Rows from block 4, named by matrix and row number. Rows with one number belong to one attention dimension. Each number is 500 + 25 x the weight over its row's rms, rounded and kept within 0 to 999. All counts start at 0. Numbers have three digits each. After the name is the row's rms in percent of the matrix's.
# q: attention query, key and value (stacked) (model.blocks.4.attn.qkv.weight, 576x192, the q third), inputs 96-143
# k: attention query, key and value (stacked) (model.blocks.4.attn.qkv.weight, 576x192, the k third), inputs 96-143
q.3 109:517513507503510526495530448482523479511479514511482525485480518483463451517528550482488497476494520492479459524474457472500470492508520488456509
q.4 103:471526500474475488532557504494509495490497510527507496560510537496543496489509561509519440491482495469586507511474494522499513546463494518542515
q.5 093:518547511480476499498467502514504473515525490458526467518503479507451486549470494500454496476504505464505536492499518490456467452497492512483447
q.6 105:497493515492515498521488467499505524497458545556460504504540520542513493514524475473542483457467470484468484540498481482464504494505516502488489
q.7 099:464494515464469547481484510541530458470486443537475502461525502452489481477519490544468495509551491494496542498522529533540499477489523519518474
q.8 096:494532503496458517524497520465514521501524497541496535503510509514491501492513522519492532514522485485488508506523469505502487508512492480565486
q.9 102:488507473478494463542481492518483486450499497484467523525489488502489523470473482498502479452530476470556525493512535495526499503500506540491497
q.10 108:527502470471496491521514502473478550540486512505462497551478493503456451545459557520527482517535579508518490497474487501528530462446515482461525
q.11 092:537517565494472525452488513522517487515521500516490508488500513503490556500502436512493482499502497491487460488490540496514492501528488488489495
q.12 109:501471489497539534485497467486494555478525508527485466555472504491542491484553521492523492518498534475436448504497506503479460478508509490505531
q.13 098:530513502512532522519476544511517526484521456530476483499523511483487523474493523535502536504568485492482472492494465513486522489464488478481490
q.14 097:522488473508494534478520514515524503507485456502497475500517483456465464463505503538470453524509478492517546495556500499464495507538506502505517
q.15 100:520478491498437501475506487502490513520514543500528516531513538487541506532470485514532489482516491487557497456520496548496517508482515510468501
q.16 111:485493490541514504466503474496492482512535496518563498534538542532491522549520459541534519517480504472472519460512518519506490541514506491534467
q.17 110:483495480508473458510482477542507429550503479463515517456493482434567472501465544506530464507475550503537518518508428486482499456499527541491529
q.18 105:516528517472474461508502523489489510518524541469485520474496515527522532472488492453510504500501459508532499509505492481535483498509538502504488
q.19 111:522492494443503482499524518478508457530510530490464492453470494463507534523441458514510515492534502516472516495485541459502486496476550501473467
q.20 112:502504501533522515552516513526514511470502459484549517472508516493489470497493516508490475486479529500470558496477493459518457444527475531517497
q.21 100:488489501524486520505550543435485510511473524499489462512473507445499456494528517515499531505517549447443506530505457453516484513496457508531442
q.22 099:484485527529499506481483487496534482531499514548496465531488489506506523527559471522445523511518450508475457510505562538463497533473458476518507
q.23 100:531485496488490484527495469498499540498539460506475522504497549453542517483503531480492448489506504472519506503498458466504542472502502516547468
q.24 114:521467486463526512477524497506522512521514503508523507487499497498498473522447468537495529514504460465511465458494524486495527499505526528507559
q.25 099:538520514477522492467534522494478493490501497467526521505432508514468504495517514518463556530484491484493478485468491474520541483480496476485458
q.26 106:523519527535520488499520512487448521464497520499495476509522490505519492504505493456499496508449500490473501495511536508473585461497478488528500
q.27 110:500538486483479502473495518492492503533523522490462518524452505494499493541567481496502502455477560500562503547507516481516547507498515520492508
q.28 107:536514511508526471503468495492520521509515465534476500477520508497501583513489498453458562521509480498464470501504478471470517508521521522513488
q.29 089:491460547506486473505545489539523508452484478504496546478513507561492516526534474519500492448446482470496515530500530465511488505488540478538523
q.30 117:486536467435518558494515481556467508464502520488459512469499503478512486509474495501515467466515459502486503465511480523512535470509520530551490
q.31 103:493509492501456493534523467480525481502484493554505504511510453523489496511510502519524503500508508455501496532468528409545526508488531485498486
q.32 104:504476501503498497492469490528560490492497504493498495484501502480491504479493488478550514508513512526461465548495494532569482478498517540489492
q.33 094:511491541524503526488471494475505488514491481473487521549487513528491478531528506490490513510519505488477526519473552491486507504478472507467511
q.34 094:493549515513529475498496467569478513453510509531504532545516523511504533548529487481480466519532507455522522503526534502497486498490504510536498
q.35 103:481466444484495493482499538517507512483522489458497524518484519496491469496462514544509530504451482493535515521532532484506516518519505517489476
q.36 098:469499479479495541526479511568453465544491463521500477509498527491524493459474473513518516490544479473488527489460491507493510495531545499521485
q.37 099:499521492460517461485506506534487519476483509504509492515496504494447518474481499465526514516446521477498498530482494476500509483533466462447501
q.38 101:465521510467522513482498494505507499518504523505483472495537486483530469489515452493543524487522532510485509475463499524525512489455518450492471
q.39 101:503483479487509487488528511473470495485502544474476522497479523545484461500519511510514498510493484494481491469460506498456535501465542529539433
q.40 088:471521494509479503456514490472503513546518484478493491535504538474516503475534497546479491460466513459472476526506530506489453518519474512521493
q.41 104:496471539496521548529476497479492531499502479498472498487478528502550456567506472515508483493503538489521479511510469488458528530512480563465479
q.42 099:535470504508512524500469554465470447507542501491501449506531537506518467483485528536543532490503510465545497475509503555460458540460474461495528
q.43 102:512479524485516449469459500522538520483499452484512508527478512516524467476526514553477485516519499521514448482475456509520477538470494511527498
q.44 112:515492508474502507488474504481502549508487473477503487547492484517437438423530510493503530522466455470469477475531519495502485507517489482493488
q.45 111:498537500529511485488487496517444481501482504456518444510524502490477501530517481501508513508494499459488502528519507471476477477514536498506505
q.46 105:535475509500517555509509513527483457541489483507511472461469513486487524513462542483486479482499543482492464497474470491488470536479484502510435
q.47 104:506507501462513517493479496455512505496465505469487428490494476486508478480448520475479469446514484521452463536495500514482506471498537503499490
q.48 106:462510500507516474443492509488520493525502493507509489482499538539481487459506527529491532494508509516495473487476527504502527503527511512499528
q.49 095:564522511457501484490490509500506471479490486515489475478485531541513513460505525543499491475542492497481512493474505497491516457485530480509517
q.50 115:490518476476515501485543522510480509528522476509483484457502466542515503492486470530513482466493472490468546476450531527522500546521495509541466
q.51 094:510539489497529481493488521516476491556495476520467498528472497528451487549513494515479500505503464461466498483539544525473530482542495556503515
q.52 094:474482494505514507512503552553533480526485492511476471535470488546504520537552468481521509512482506502508551491532495547507485488503543477519461
q.53 102:562491497503468473494522462559506490499480524449458500494513522509482479499486512482453487527492490477499533519596470492463516489496466501486508
q.54 105:494522467508477504498458526482441507536445522468486498534540475508533499500530502518517477496501529456478520519491495522522504497467507567534510
q.55 099:566493456521461475468479470521531498521517481504482489464492533498521520476478487522511514524510476502508471502459502519522549524493457505544477
q.56 102:476477478511493557490520504535466498490512491463525533495534496501522515491525530478507536553527514508500498517520498529447486540489478531440481
q.57 090:455511492529530482497481526492509517485447490523472514502509487482498498495522503508498491505519501468491467488531454525495483491487497499483483
q.58 091:497479460446469495501509488514513461488474448518516489510486450519572482485504537478508512484494513507499498518513517473514514474501508456505526
q.59 102:502520474503507484489486478479455482508463545487502466468486520509534529489533496479498498514460537456479535493497469499528453485467522537565520
q.60 105:468442455492503511501499504487546520508472476526495479561550465447466527504507529477491496474554518505514479549502533541504494497474504496484471
q.61 100:516537513458462454494536487490506469507485481486511510479509540535499523491473547447465473500482491468489506503547499447464510457529493504497545
q.62 105:497513463518496462472510502449465498529437448495490540531513527508452480467440510517507484498519490531499510561520487477483551539559444511515501
q.63 107:489457506482533560509501493457510529501541539486506499486459502544456518457470509529457510472454494490522488455498477507476490517510501536518512
q.64 098:464510483473517475492472479512449463479494499484500511459492456522515478520501455512516490533509465490477481499500485546501516535478509461464518
q.65 102:473527516486529500508474470545484477509484443543480475498478490495479500438505491531502545511513454532502517494457470502486542516507495500476468
q.66 099:506461494468507506518501466555500545498482461529507540525534496468509514472508513494503446513490511509533539499474488498501479525483487501488491
q.67 092:509472492497534504475499494523474502487508488516484532506504479517499458526508450500496504510509485488520571457517511491517506533514478495482446
q.68 105:512466526495497494495508513516506494535483516474475499504532498440503486493550510490488477447465490480463544504508527519481497530459506495490489
q.69 105:486532518473480489498495496454477497494501473527489487480496492485503515502508488472539511548538464523482550523460499510512491520480517503511528
q.70 097:537546507471492509483458527517538473502499503514463539431516476480517495501472436532511525525522522503500509502502485472485542510496484509470519
q.71 104:537522490508473509481541466471522459486534504499537473522470501517519500484499503542510493490509510487503487554455506475509471529480510464529471
q.72 091:473505512506499499524554479474529472493516498510515512493475522532516476570557492529482469524508486512555463518531517475509505476513506476491493
q.73 094:503542522481448511519520515489462499495499506532479503532479474504481530538503511512464478495480454502508482507522499496453571495518514460478470
q.74 101:492480470528485486512435505473523462495502477458522516511467514483463512519458520503478526496509545505488492493512516479530524506508511515510519
q.75 101:483475484494458535493498483468485511496520515458544487519506512503490458522477488455517522484492503517515497480494542505538515525444527509487459
q.76 095:453462513464534512476538528510547517491500485542481527545523521488509455523544465496509524483492495507532524488507510497483522518506523506485485
q.77 093:536482486452474495532476513520520441482505508486502521492514523539501505481511496485514478519489489513518466497522470472483501495451518547511520
q.78 108:489484498454473560545494515514447498488505483482521514510520496541487498473486530477539553497520496503528481493459477465545470482506501449520417
q.79 103:523473497448493578548443506459484504504541516529509548523524475503511506539506484459529525516511506526505527533537502528491512492506543488476497
q.80 092:458511482461486491557482503511488534525488464504543481514520532520496501524510514508534456538492541486502518499531501510499505558527536507509492
q.81 091:497503492484532494521511509505484497481473548518542492510460477531522476530480502475480513502526501512514502457518551491495510467537483478495509
q.82 094:537461523483533482474459523500512461507463518471492499513497515473525534466490510489525540475475446502535523521510487494513461526480487490479514
q.83 091:511503494515554500536520528510507494512516480512502509490506438515504541521433503505562535476486548425454545484491491530514501512477501465510513
q.84 091:484521509487497503464499476483480458517530464494513494493489488465468522520529488512493509500483546446519556498490500429530509502465481467483556
q.85 091:517468493532500517487470490509498466482475479488478517483506549499465502514470529449498486486497484462480491487484493477503511507448488479521520
q.86 088:521523493509486467525506499476507467512484492502475476495510472532486482506476466485478504534515474526514477509520508526480510505469505471493490
q.87 103:487502459499516463489503490509513520540474479482538527469464498479490505527493481496493512470513493499483481504467534475555527526499460460498541
q.88 097:447503529536475495515507495473482533480559498515516491500483513472495534496500524507526552503518498508522519531469510438520496500463490475493445
q.89 098:495535482484532495505486493462516517510462541472492493469502515532527455491524490520502483470513540481508493560532477473523491525564460528510524
q.90 099:486532506510492484487486513519521502536479478523479496482484487510451499487506478516458517481471472488532536505448498517481524459492496492529485
q.91 101:491495550499515501531543507536525539536480511479497535537479517522485517476477475483539502486500507531505512508468531483496502531496509516517473
q.92 089:481540517506522470505464529545524512485493481487455488511507478472480495502466507494487477480505510463571513535502471500483493514499495479507489
q.93 092:512481497519506516530508535438481559544520547521485453466482540508537486519476510510504439482524498486478516517537488508482516485480473481494497
q.94 092:526485492501508501480530484500491491509538536485506544514528492520521502521491521495523507487483500483464450453441455490500501446465501483514488
q.95 085:544438506501538522472487502481464485482502461504473470497555515515534524486497496471479512486490511486492499526511451462501489526495472464479458
q.96 088:527490485452502452462493500520469530500536475498518487483501481500521490464490498486530517568514533541507496515507508519508527469530460512498523
q.97 103:552496478483506518529464477517505515527462513502526485525551512470481450525521515504461522459490481481513482469463475488468527497504463466513519
q.98 104:454474506498478496445484512482476516482484517502447514467545489512513513498553512526489548489505516525506500438517505464487567544512511493484494
q.99 108:483553475496512513537484504548462531510472494488458493476477518473500507499518522492510517487528465493527446502494467505466535488495561518469544
q.100 109:534525490482519475500554519480496501491490531505550466464514544507542499494548488486539458497515546491501545495482493503491506525492469517508525
q.101 103:539467483539479467506513511481557468529517493464523462478517557506485493510462450514492476469497494479486477524538516516468471480469499514551515
q.102 102:501509504518466489532469531470517475481501520477530505505469486493450481493493526555508524477501512532498472472485532490501521494514499517524455
q.103 109:478473548465502470536492530483570490483482489477473489531489512514500492481517508515492486498511454464493479519527505563496504462496481502541526
q.104 095:525524500498528526483485523529510489503476520483514507498474452502471488467569499494489452559532478488514491509515489548500518490493465489500460
q.105 098:464502506536468495500539470464492494485501546503443496504502500487505498531525516527501459464503521543515487477482496474571468492485474448502490
q.106 114:514491445477489507511454508531509496498507513505508482481519507507479523528459490508524465471580512467460485508529484517450485501484504518507496
q.107 110:516466512535477523528479478452523539487502521490503505510485496506478497502464482526511503532481518447506478548506495503427469473503517518484474
q.108 089:491500510504537494501507530489492501513502526525471496503520486503515491514533552511513515519482480496523524501489451529519542507524467477523487
q.109 099:517471431491446470489497455489466544526518554466500518488527494510542560547519524534527493501525533499498490520544487529489468497487480501508532
q.110 100:487497525575508491504498462498592487477503481486544498490514509473474489497502492516448460465479466517467553472486499467508473524499507505494508
q.111 095:461500458511509508485481483497499485528505499497512493480493485482536479551503523472513502501492461498497515519434510574480478522467431532527459
q.112 095:441514462526475517484520478551512476449496505489501532478487487467474512504498512508516459516575527518525527453515500533491531566533538505471484
q.113 100:497538486451486489530517486473537469495456464513503508489507476523500522461509485505508474481477529494503511524487503490533491532428532516473508
q.114 103:491461499516501508453455548522455499514530539546480512506492502535478466483497547502524522475521451541503520496511495504549473497472505450504514
q.115 100:492466496489512517483481454531477491505507496508484512473457508501511510523470457462465523491514508505516535502493507488506529494506498552520509
q.116 111:500487474495512526473491493505475524470473488475494479541455477522503522459537491485536503511505506457481533488531498506505491512451519511472464
q.117 100:513470490502494522531545514477523529541505532515505509525529564492494467510446495484492524473505515485473500503506459492532505487557517478530530
q.118 095:473525532473457522537474505510535468475517496497492482492496524491476581529453498502484487497519471500506516503526541506519489501527508476512470
q.119 107:508441516536495505500483475493445488508501464504501472487473492464532490543499522521488503544488512442475496514552479475496488520515481508514519
q.120 100:493498492487491528471494464509536478479513449511522478517493504452544527523487462479507511503496459518531519538508544516515496509477498528527511
q.121 101:490509506517526469549468517470534506494519488513499524499521505435479547466481542504512463535523509529523525514504544504518459500475518493484502
q.122 095:458488502536471503501493470495544508555522479515487491506508541493474518505474502448514471526490480525481500507531539472498546488518536528448496
q.123 089:517508519503446488505473516486486503554501478510464495519508465550494515534499478482456523482443429507486510514479495488532538486527524483485493
q.124 092:526432507496450539435490484490499522521489511505541469501519487525513529497489469517521467463503482491520502498503504510516492489479514516530538
q.125 109:482515490509506520464492494522512512453529471525506486494522519486510454517506506485517508498513496519505452501518485474522455483506561527442528
q.126 091:495541493481515498480495477475511450510513497456494477535458469530526461490542555507520538513545544486494464489516490514513447511482501510544483
q.127 100:477466490481499512432468494453499521598488481448513492517511481505480505478520469465542468492515532517492488497497528464500476494454485548513532
k.3 097:492464459467499500555464508529521486552504534501530498512488508506476484484475481474506519467522515482507514472495492514496480521495482521532496
k.4 098:479505559514477535522479516524487473453521525507522517500515511533482516522518503520501466496527515507478515530518469510494500491479469478454457
k.5 097:495465463570476505457514475469500492540504480520515497479473501472489489533480529517495479468492483495522486505486468485518526497469484567548505
k.6 106:496511480502531499503466515501509522551475474480508486501526471530515512492515471488528465547523485504566485485502472516532523535478501493486469
k.7 101:527492527540491507474482522448512484482494526459499474549452485495537481508480481506508512475512480550475480501490472523500471447506495513456514
k.8 102:469503534461484531513504525508524511499492471512515528524512521533456484524488491501494483522536479479502507484536475500548572488495502467494535
k.9 101:493516520481452498485508509461497555485476513541496500529491463504517501566469520516494469511468458531484506505531487466498494512524465540485477
k.10 113:490475515499539548494481466476487478529505516536524540490540490500491524490504519542481509514489464510449508506503486499467484503520517494476491
k.11 093:533513482496533501458474498499490515492462490496500514500546501452520486508469485493522561506468507518533536486481513490522541455495504521527529
k.12 106:487537425494446514518534506543510504502514486510484486519518487506495527494511456510465513525503493483474476513474496508509506530538489496504461
k.13 093:508487524500501492477500470491471495516520495494528561479528497474474489524496503488458457463495465493474535512523441556476500503470478521505494
k.14 102:456447507507493478497486473528499503477481527474514463483464508491520514497466487553508508486512539468499502439483501496491547515514495488533486
k.15 104:493513489462510487489508552506513455460509479499498493519522462499493511468483481543520542509470480498505517536546535489481514470511504502521513
k.16 100:471504489478527499524491504476506511523458511566493530498469472488510470515464481435529512492537504485487509499533480473476504506509484539460501
k.17 101:482478542481488489536501484475479500461524538491527466471515506525480511474447533484498496519487550509520451525475509498509462528527496446478497
k.18 096:447454482525520489503486508508491479506490491508504483489467528510514521472549494496524499542489490547477506486518486421497475540486476512430519
k.19 098:476498552512500498522494501532490498493456499496513525515453539550467508499529516507483491507496503442508479549540483459525496515504539491544541
k.20 107:523516534419499456493533469504445474507498472474492503538511509500512446487516474542500483528525507479470487500461531468547516492472507517518489
k.21 097:514534523517512479502483527511504508509485474523487485521521546489484498460510548516528494488550485521486489459499529504520510488523494536447498
k.22 095:509505464507498517495484513459534492494500540479472521500516521505548495515526481509496515528523448505458519487526517528511501544495463491513510
k.23 094:502507500475525475476494486479512499560494537498513495512508492491501501511474470506532522509502525474521478499439531472458515477514483494484503
k.24 106:480503516496482521491478502534522536544508520497506489491449480552510467505497437494507547499510459483522512526537527500548481491487526493470482
k.25 097:497475522485470501517496504481487486468510520488497508512489504551519511532481473498468533505512503521515479489503466464516520536490519503480509
k.26 107:533516479478534469507495476516451466525450467489495478547535494469522503476513496489532479492510509491527501488486501484498487495504551491532454
k.27 103:500497493496517501578500473488507494470485472482519471496476524482499507523444507499481509469529512488452482479520498506509485486491483511469514
k.28 108:478496496497496517501474493516489530503487498475488499487543485516519487488506470503448556488500467484514540526494507518525489534497523486450469
k.29 091:522501519446536534467504502478493497489496462500482517535465488495527526527499500478520556501530563506517515514513467505504488511525473511540539
k.30 112:505494491488526525489534532508478481520493477523496501495504510489476516520502505505511521505462487515583471511470532515469496456482528502478514
k.31 104:484483496509481505541477500551468489498493482499484492493501528516510512522458497528476532526552545510448540520506483498484492488503470511484521
k.32 098:493482453512537487541500503455488509529485519530476474451523487513478498481457533527476504474501501496488505544465498489483512492565531466497510
k.33 093:508455542474473501496463494509508484489520496520476494450522504532527536489488495515515502480517482514546477547478525499539486500464470496513488
k.34 096:514494526515508487545522505497466473477470518523501550467530508461522495518498528476512487522508525495486464504518488499479516538522500521446465
k.35 107:477506483495483496494494507499487502497481485529480513506498534456471457481526553484496526503506485518457493472471467522465425441503525514481528
k.36 098:487495480493537515488506500500527556475473503497543515475510514526465500511480472470536534494497530510478524497534480474496532476507465465484548
k.37 098:546479533507554491486533488522500467495517451523498513493498540498507504451590454546494504521488536474510490474511430486518499516490527509490513
k.38 106:496509489433464510470516513490470465462516533484486518518486526526481524531524523514576482454497486538507502504485484498507489481491557527526466
k.39 092:510499511494491496466540526510480506511498506481500495511513510495537495497553495461538495520516501489470456496483451509548465496446513474510551
k.40 089:528538501509497474533533517547483474485507481463497515477553519507551474517507535520524477476496509501509518496473500537518549478502518541441508
k.41 099:487530491464518448451522504475508470435518499500484525516462442544477490500493506494463492530502426479529501533500529536515476461500483476521526
k.42 097:544510445504472510539458517471524512480512440482481525494518534469496518473503480456508491490515450511531508485539467491492510520520480528531554
k.43 093:511479495470514495466460508524483521491513487503516477500507497498539532507504505520462494484529545494476505501511477500488498470560507502481506
k.44 103:511485511484502540490482508517485449505426494537534478455512536476532536486529516539423464482482473533525501532489495508545500543484522483491470
k.45 103:484487463504517508525530480490492475508506511454456524486538523511515516548459495511538533559485459497571495465511477465494526489521537507478489
k.46 100:523479452509480515480463497514482497544477505472508525531464454521485504495470498491488530475513510497517468527506535463510492535513465514487509
k.47 109:512549492470499500495512497525498420508477545496505473501506477522486502489488518508479499523494501481472518567550516496494547504456545465466474
k.48 099:534496513497506462473492516516483521490481511476486483486507522535522505458500534515563458458517480493507504497544509516505525494521471487496508
k.49 098:483524527463512519501499516547501474510515477455480454482519497566529472497527476493479517553498482516531506488507510536469458507495501483480466
k.50 100:471484507517529500499495558494510497512547512488493487470479483498523533532504503515477467520509500435522526507476513492529480519472475480477509
k.51 093:532499519487500466481497531508534505499471480455523516483527497503495527531533510515498475514494485473477549537494486504485499522525510520529461
k.52 095:458491536465545497504528476503511479492496492504498524490464515517489508530474518491560511490521533502523473471487491496437460505464487476477476
k.53 100:487513509466498503502482523457482513523482506472546491558511522477542504507476495557504536487486502491525460503441493495526507500509490512502479
k.54 099:516533460556482511479541494504523494448453561484526470483541518526475499458525519503494504518467518479499523479501437480484490478534514497544477
k.55 107:495467480519484516501495510468502495511519482486479495519516546504488504504565504495493509475474436472462529563485507505551479469495464490499527
k.56 105:495515529491481519527472536501498479509483535509514499513480508527490527506526478540514522470509496502463521504523496517493495542488492455469492
k.57 089:482535488479520479487517502490506497548476473457502538534523499472484522483528500458520512541525496525515557489509527471464485522486509487514495
k.58 102:521507512514492543523476505497503517471523509515479550493450485521525467506495521493496541526445499509504490498511478506501480529522469455542521
k.59 107:480518474482546532487507505496512499467493507517542480491466476486547488500475493551506503463483494487521532508511478489509507512559482502499487
k.60 105:487495511503538487537497478521475508447498501497519528479534530479489516476494503492525477498511507531495483531492514478499512496514515486464484
k.61 099:545471455505473528492478499518504510434508504496540515514487462463490500518451484539503537476452504524521504524432523484564488541522506493491475
k.62 102:534508506492470535498515534546518517516464521479469455482505491514496523488506538487505497500512521498541480518502519510510503486529495470524476
k.63 107:475495512492507496514511499511481472548476514505410523502487506479495484496487521497479545513538517482490506501496536518463484519474516528477499
k.64 099:464492491463524505552531525521467504489503494511495516449503541527516471503471492510524502505492503483578501507526486515456477486463477533489491
k.65 102:477478461452547522506490465474520483508442500506471480468515469540486551483477515502524506533524506505475510495474510506499513519472508493524535
k.66 100:466518500471498495476533558514490517518463530512513529460472484455501502548500492504522490547481511507482496542499485492501498490517500539500508
k.67 093:462542493477511451494536502466487494509484491485487513498504505475518508532539491460532461500466498489505506517498497516521494472525509509483512
k.68 101:463474510549453462493483530504535476484474492510508491509520495485521506517544501499524445508491540555487490461511478479480512448542548482518502
k.69 103:489492502519501497489496505504534473521501463444531454462499448480482526461445469483507456511502493474513525511515524472496506464478510536526466
k.70 103:498497484462481473527560505438490527479482491478529473464529522511497500518509502482480511500478485522512498491465493539511506545520511537494460
k.71 094:522502469514560518501468502520505478491492510503463475513520518530521504490484536474482490482488491498459522478495523508470543487454463510514484
k.72 096:479522492487520480512524520493457496471524534471479527502467515524529479553484508495445492537510492488531471462478508500463506506462488502486443
k.73 101:493492501477479492523511487506536503501461480520514517495543474485484485476502470491463456513544528517498438505520550541456511498476524498498496
k.74 104:481504487495490491532492473480485539481467441504513464511450526490479447466488525552497502502514539521539504485464476553481465500512543509530482
k.75 101:495515450503487469496504473487493497514499469485488442434534524508521457481504475521516469536447475477515521466494485509495478484475509483497467
k.76 091:495527493538470453476549510526466498497504547465509491505488529471524478486480491470474502506507486529546482495454499488529480501504503493478492
k.77 096:531468495510501489416479494482505550491500474467489525526478505506503464552522496535456492487547480492530472462483475543493452528472484520489487
k.78 104:492555488486504505448515511504530485507531501482433468471556469514476484513520510528523511497449525496487508517465530544493522512478486512485514
k.79 098:492478459531543474464568486483515501476495475492480492478478501463495466522483498523495542545502488470503506482508514497475500468524501519526489
k.80 098:490491507477505448520521543487503415488532512482531508518507510488512473474511525487501512516467525495483520477500530476522494500500502492467508
k.81 094:503514454525498513528477498491514481503478503513513519494513486491470512515466501500473453455527508477478489506488490513555492480474501498573520
k.82 099:541541485494496492490494485524485496511520460501511450538494490510504477539488499482516538525524525489520516536509529524518462503492498488558536
k.83 092:534476504500488471523529480511505465510522455499464506500491523489485524485463550477443553486481504537523446475543485488468467477484506488503517
k.84 099:474486481519485514567499502486516482493483465517475526509532500545522485514540504542533489520520491491471477521480504520474522517497504489467498
k.85 094:469493487477498482513472465493470495486507497501506509473458519531496516506470493488504458518478493469510493487538502462544545491521461508540511
k.86 099:526518501519504477430500522510487512482485498505500561509495499535474510487465494496528513484477495480522466525470453495514560470512465525461504
k.87 101:447546483546483484492494553544444473492453492479504450489510522519504461531491525516503506499471488495495497515515481531480505480520523496483502
k.88 100:496520477472489485458505455488491532437448496472484472556512484482511514514487463498484504474470518489494489475503452501472520473535548512526465
k.89 100:499557474479499514495503510530449479498517524461494535497540462523535504512479506485468526511459490500530513496514481471493505527464487524532502
k.90 102:521471528525451503466527513500478513519487503476485502521482491485499518463525468510504493521568485477529470469524459472494503480541496500500511
k.91 098:494518460486456510508500484518517497500499488494506413495491509526555466567517512513537553509514532470510499467494429485529515511480494537468485
k.92 099:558547465525492478498539490492493502497503493519470479504486538491503464518503497442549501446457507545530527508449554491509530503504523493488500
k.93 098:486522483458490443504516497502506455467511477480463495492488452506505493511514456482477497479528492482481542471518505498519537502523492515502548
k.94 102:508533503500514486452517505514528547499492487507535517529519469501544492456488449513508478507520489526497500510510505510494516501444478532509530
k.95 094:522501499498485460545496483516541562491490490469471562479507518512486517507526554488511458570530538487502529505489515471527516517500504525491497
k.96 086:507523477511516495515503503473509511516510511489531495478468473481445486469499539503508507492475480488472526522480476485479493499517502481503465
k.97 093:530511434495496511501491534547509453509519493538499492496550510502511519460487534516523533509466523496515488474482548458470471531519519521455475
k.98 103:484522478489528477473502498535513520512512528473517441487488494533472463553454517513510509520464518460482482484484478510483492501528504492532513
k.99 095:519510505454491473473546500494482473543454543493479518471505492505495507479466480509511501480526509476508549500497532511529515509506504530485488
k.100 104:440508523501528514439487535488531519488464531503520488530506482512484493482500555508501484510504484520507501509530488479554516533510499498552535
k.101 102:512517493511461452535547503466516499463496530442442478523521522502518494523524509498482489516512474521497511528482570499496489469517509467459528
k.102 099:519508487482479524508483501536506469482504488500498499488499471517466515520545474459478483505467510556470499531544474486490467517501521488494529
k.103 099:519521530483519495524533530514514553513499486471494516527525450549509549496520480495490487503434480479469533533461529501528473461490506511522478
k.104 093:482511496498516470501528531523497484499484515505485466487459506523473478502512551563528507466479493499508490542479484475520485541473518493547473
k.105 100:541491477487478489502535475498473472511525442470509493497472523495492466511458497478476489474500521534488523492530485497502527498494471494481522
k.106 105:504522524560493507572538511514506511533472515557465521515520507511493500490515501514491555512472459496518475546463527489527507473470501489472517
k.107 103:526521535462541470493511490450451506452504482489492503523528498490532475519489469488467494491498492506493527538475515499460493476511498512503535
k.108 096:512513472529484477482483544497488535489469485516524506515495521509506499474511543484530460503509470523516456470535548503489502506496484503521512
k.109 094:473476514548525505518518517474511472463531527517480465490472493529490550516508503494509500502508470526516511503466536487454509502511495503517531
k.110 098:504482499503508481502486509545485482512477447515494492526501511481523434483562500495458500498526510522464469448520511526511453504509537457513491
k.111 096:484493476527455494514512501492466500491477475511452521497524487525495493480510447499489490478465490496512548464486450532504534505451557514514488
k.112 099:490512498494564574517478528486492503509493513497517500485499500495488522514488481501523494480503492507463491541511481481490526511483517486473488
k.113 107:476490501486497452460490471486482476483564467547499510501555506498574500498499482510528464498563495511560515523538450461490511475480504501537514
k.114 100:522513466546530529498527473504517537526494501479516533488479530519487539470532454453502490515497476475485490472467595550531508499488489495509465
k.115 106:537488503491487534454480477491522458503494468512500505534456578532511497428500502513488474487473514457476477492461469476478524537479477493498455
k.116 104:487503489500495511495455497496515446486517462499519540495498508537517514453493457524469523526496485509504531506459562469489526487491513494480503
k.117 095:473442507547484500527505529484487483577511548512514519481518517474505498480500536464536487508496524473501508464485487480538504518479501481570491
k.118 098:467497519498525529550519471494510549498499511533514498508480544497444456542546463524485521519519502514489474547522502503511452515451506483502545
k.119 107:511526508514498452494543545511500475500468462453505480524510517524530472445482447472564519510550548514474512503502518506487466486520476510515513
k.120 103:499493494457492505485466525495490509490505505497463529515507541471490485504489468551468484444503488475495481538491494470493475508453491517488479
k.121 105:477482465495496554490496497477490527495517533492525482526485498468476524480526517477472571483573521485515537562472507506500513458486503522509502
k.122 102:448496500516492471505535502500458490519462496553505497455507470485482476493538499478501501471507553467493496509501527496547483495485538528543538
k.123 099:524443497526520481519505518495489502504491495479557541516435512502474539474492472478483456489511520494498508499536546503506494516480493501472498
k.124 095:551536509524466485509500491515517521521464485484472531523488526507514454475533507554506468535494522492511497507522535511487486444497521458520454
k.125 105:529540502504490497468495489510557449491464499511484467512509500494476476480469490508526525523483486524464468503518482485477520521502528505504471
k.126 099:492523502491492510490479499500535496500503506519536464478487520504501460533555509533560495534490544501525520493500510550496553515508472496469488
k.127 109:504517484525490535476489451493491483539449498500511503515525532514514520457501492568456506526495492484474489475466490499483482491475513473465523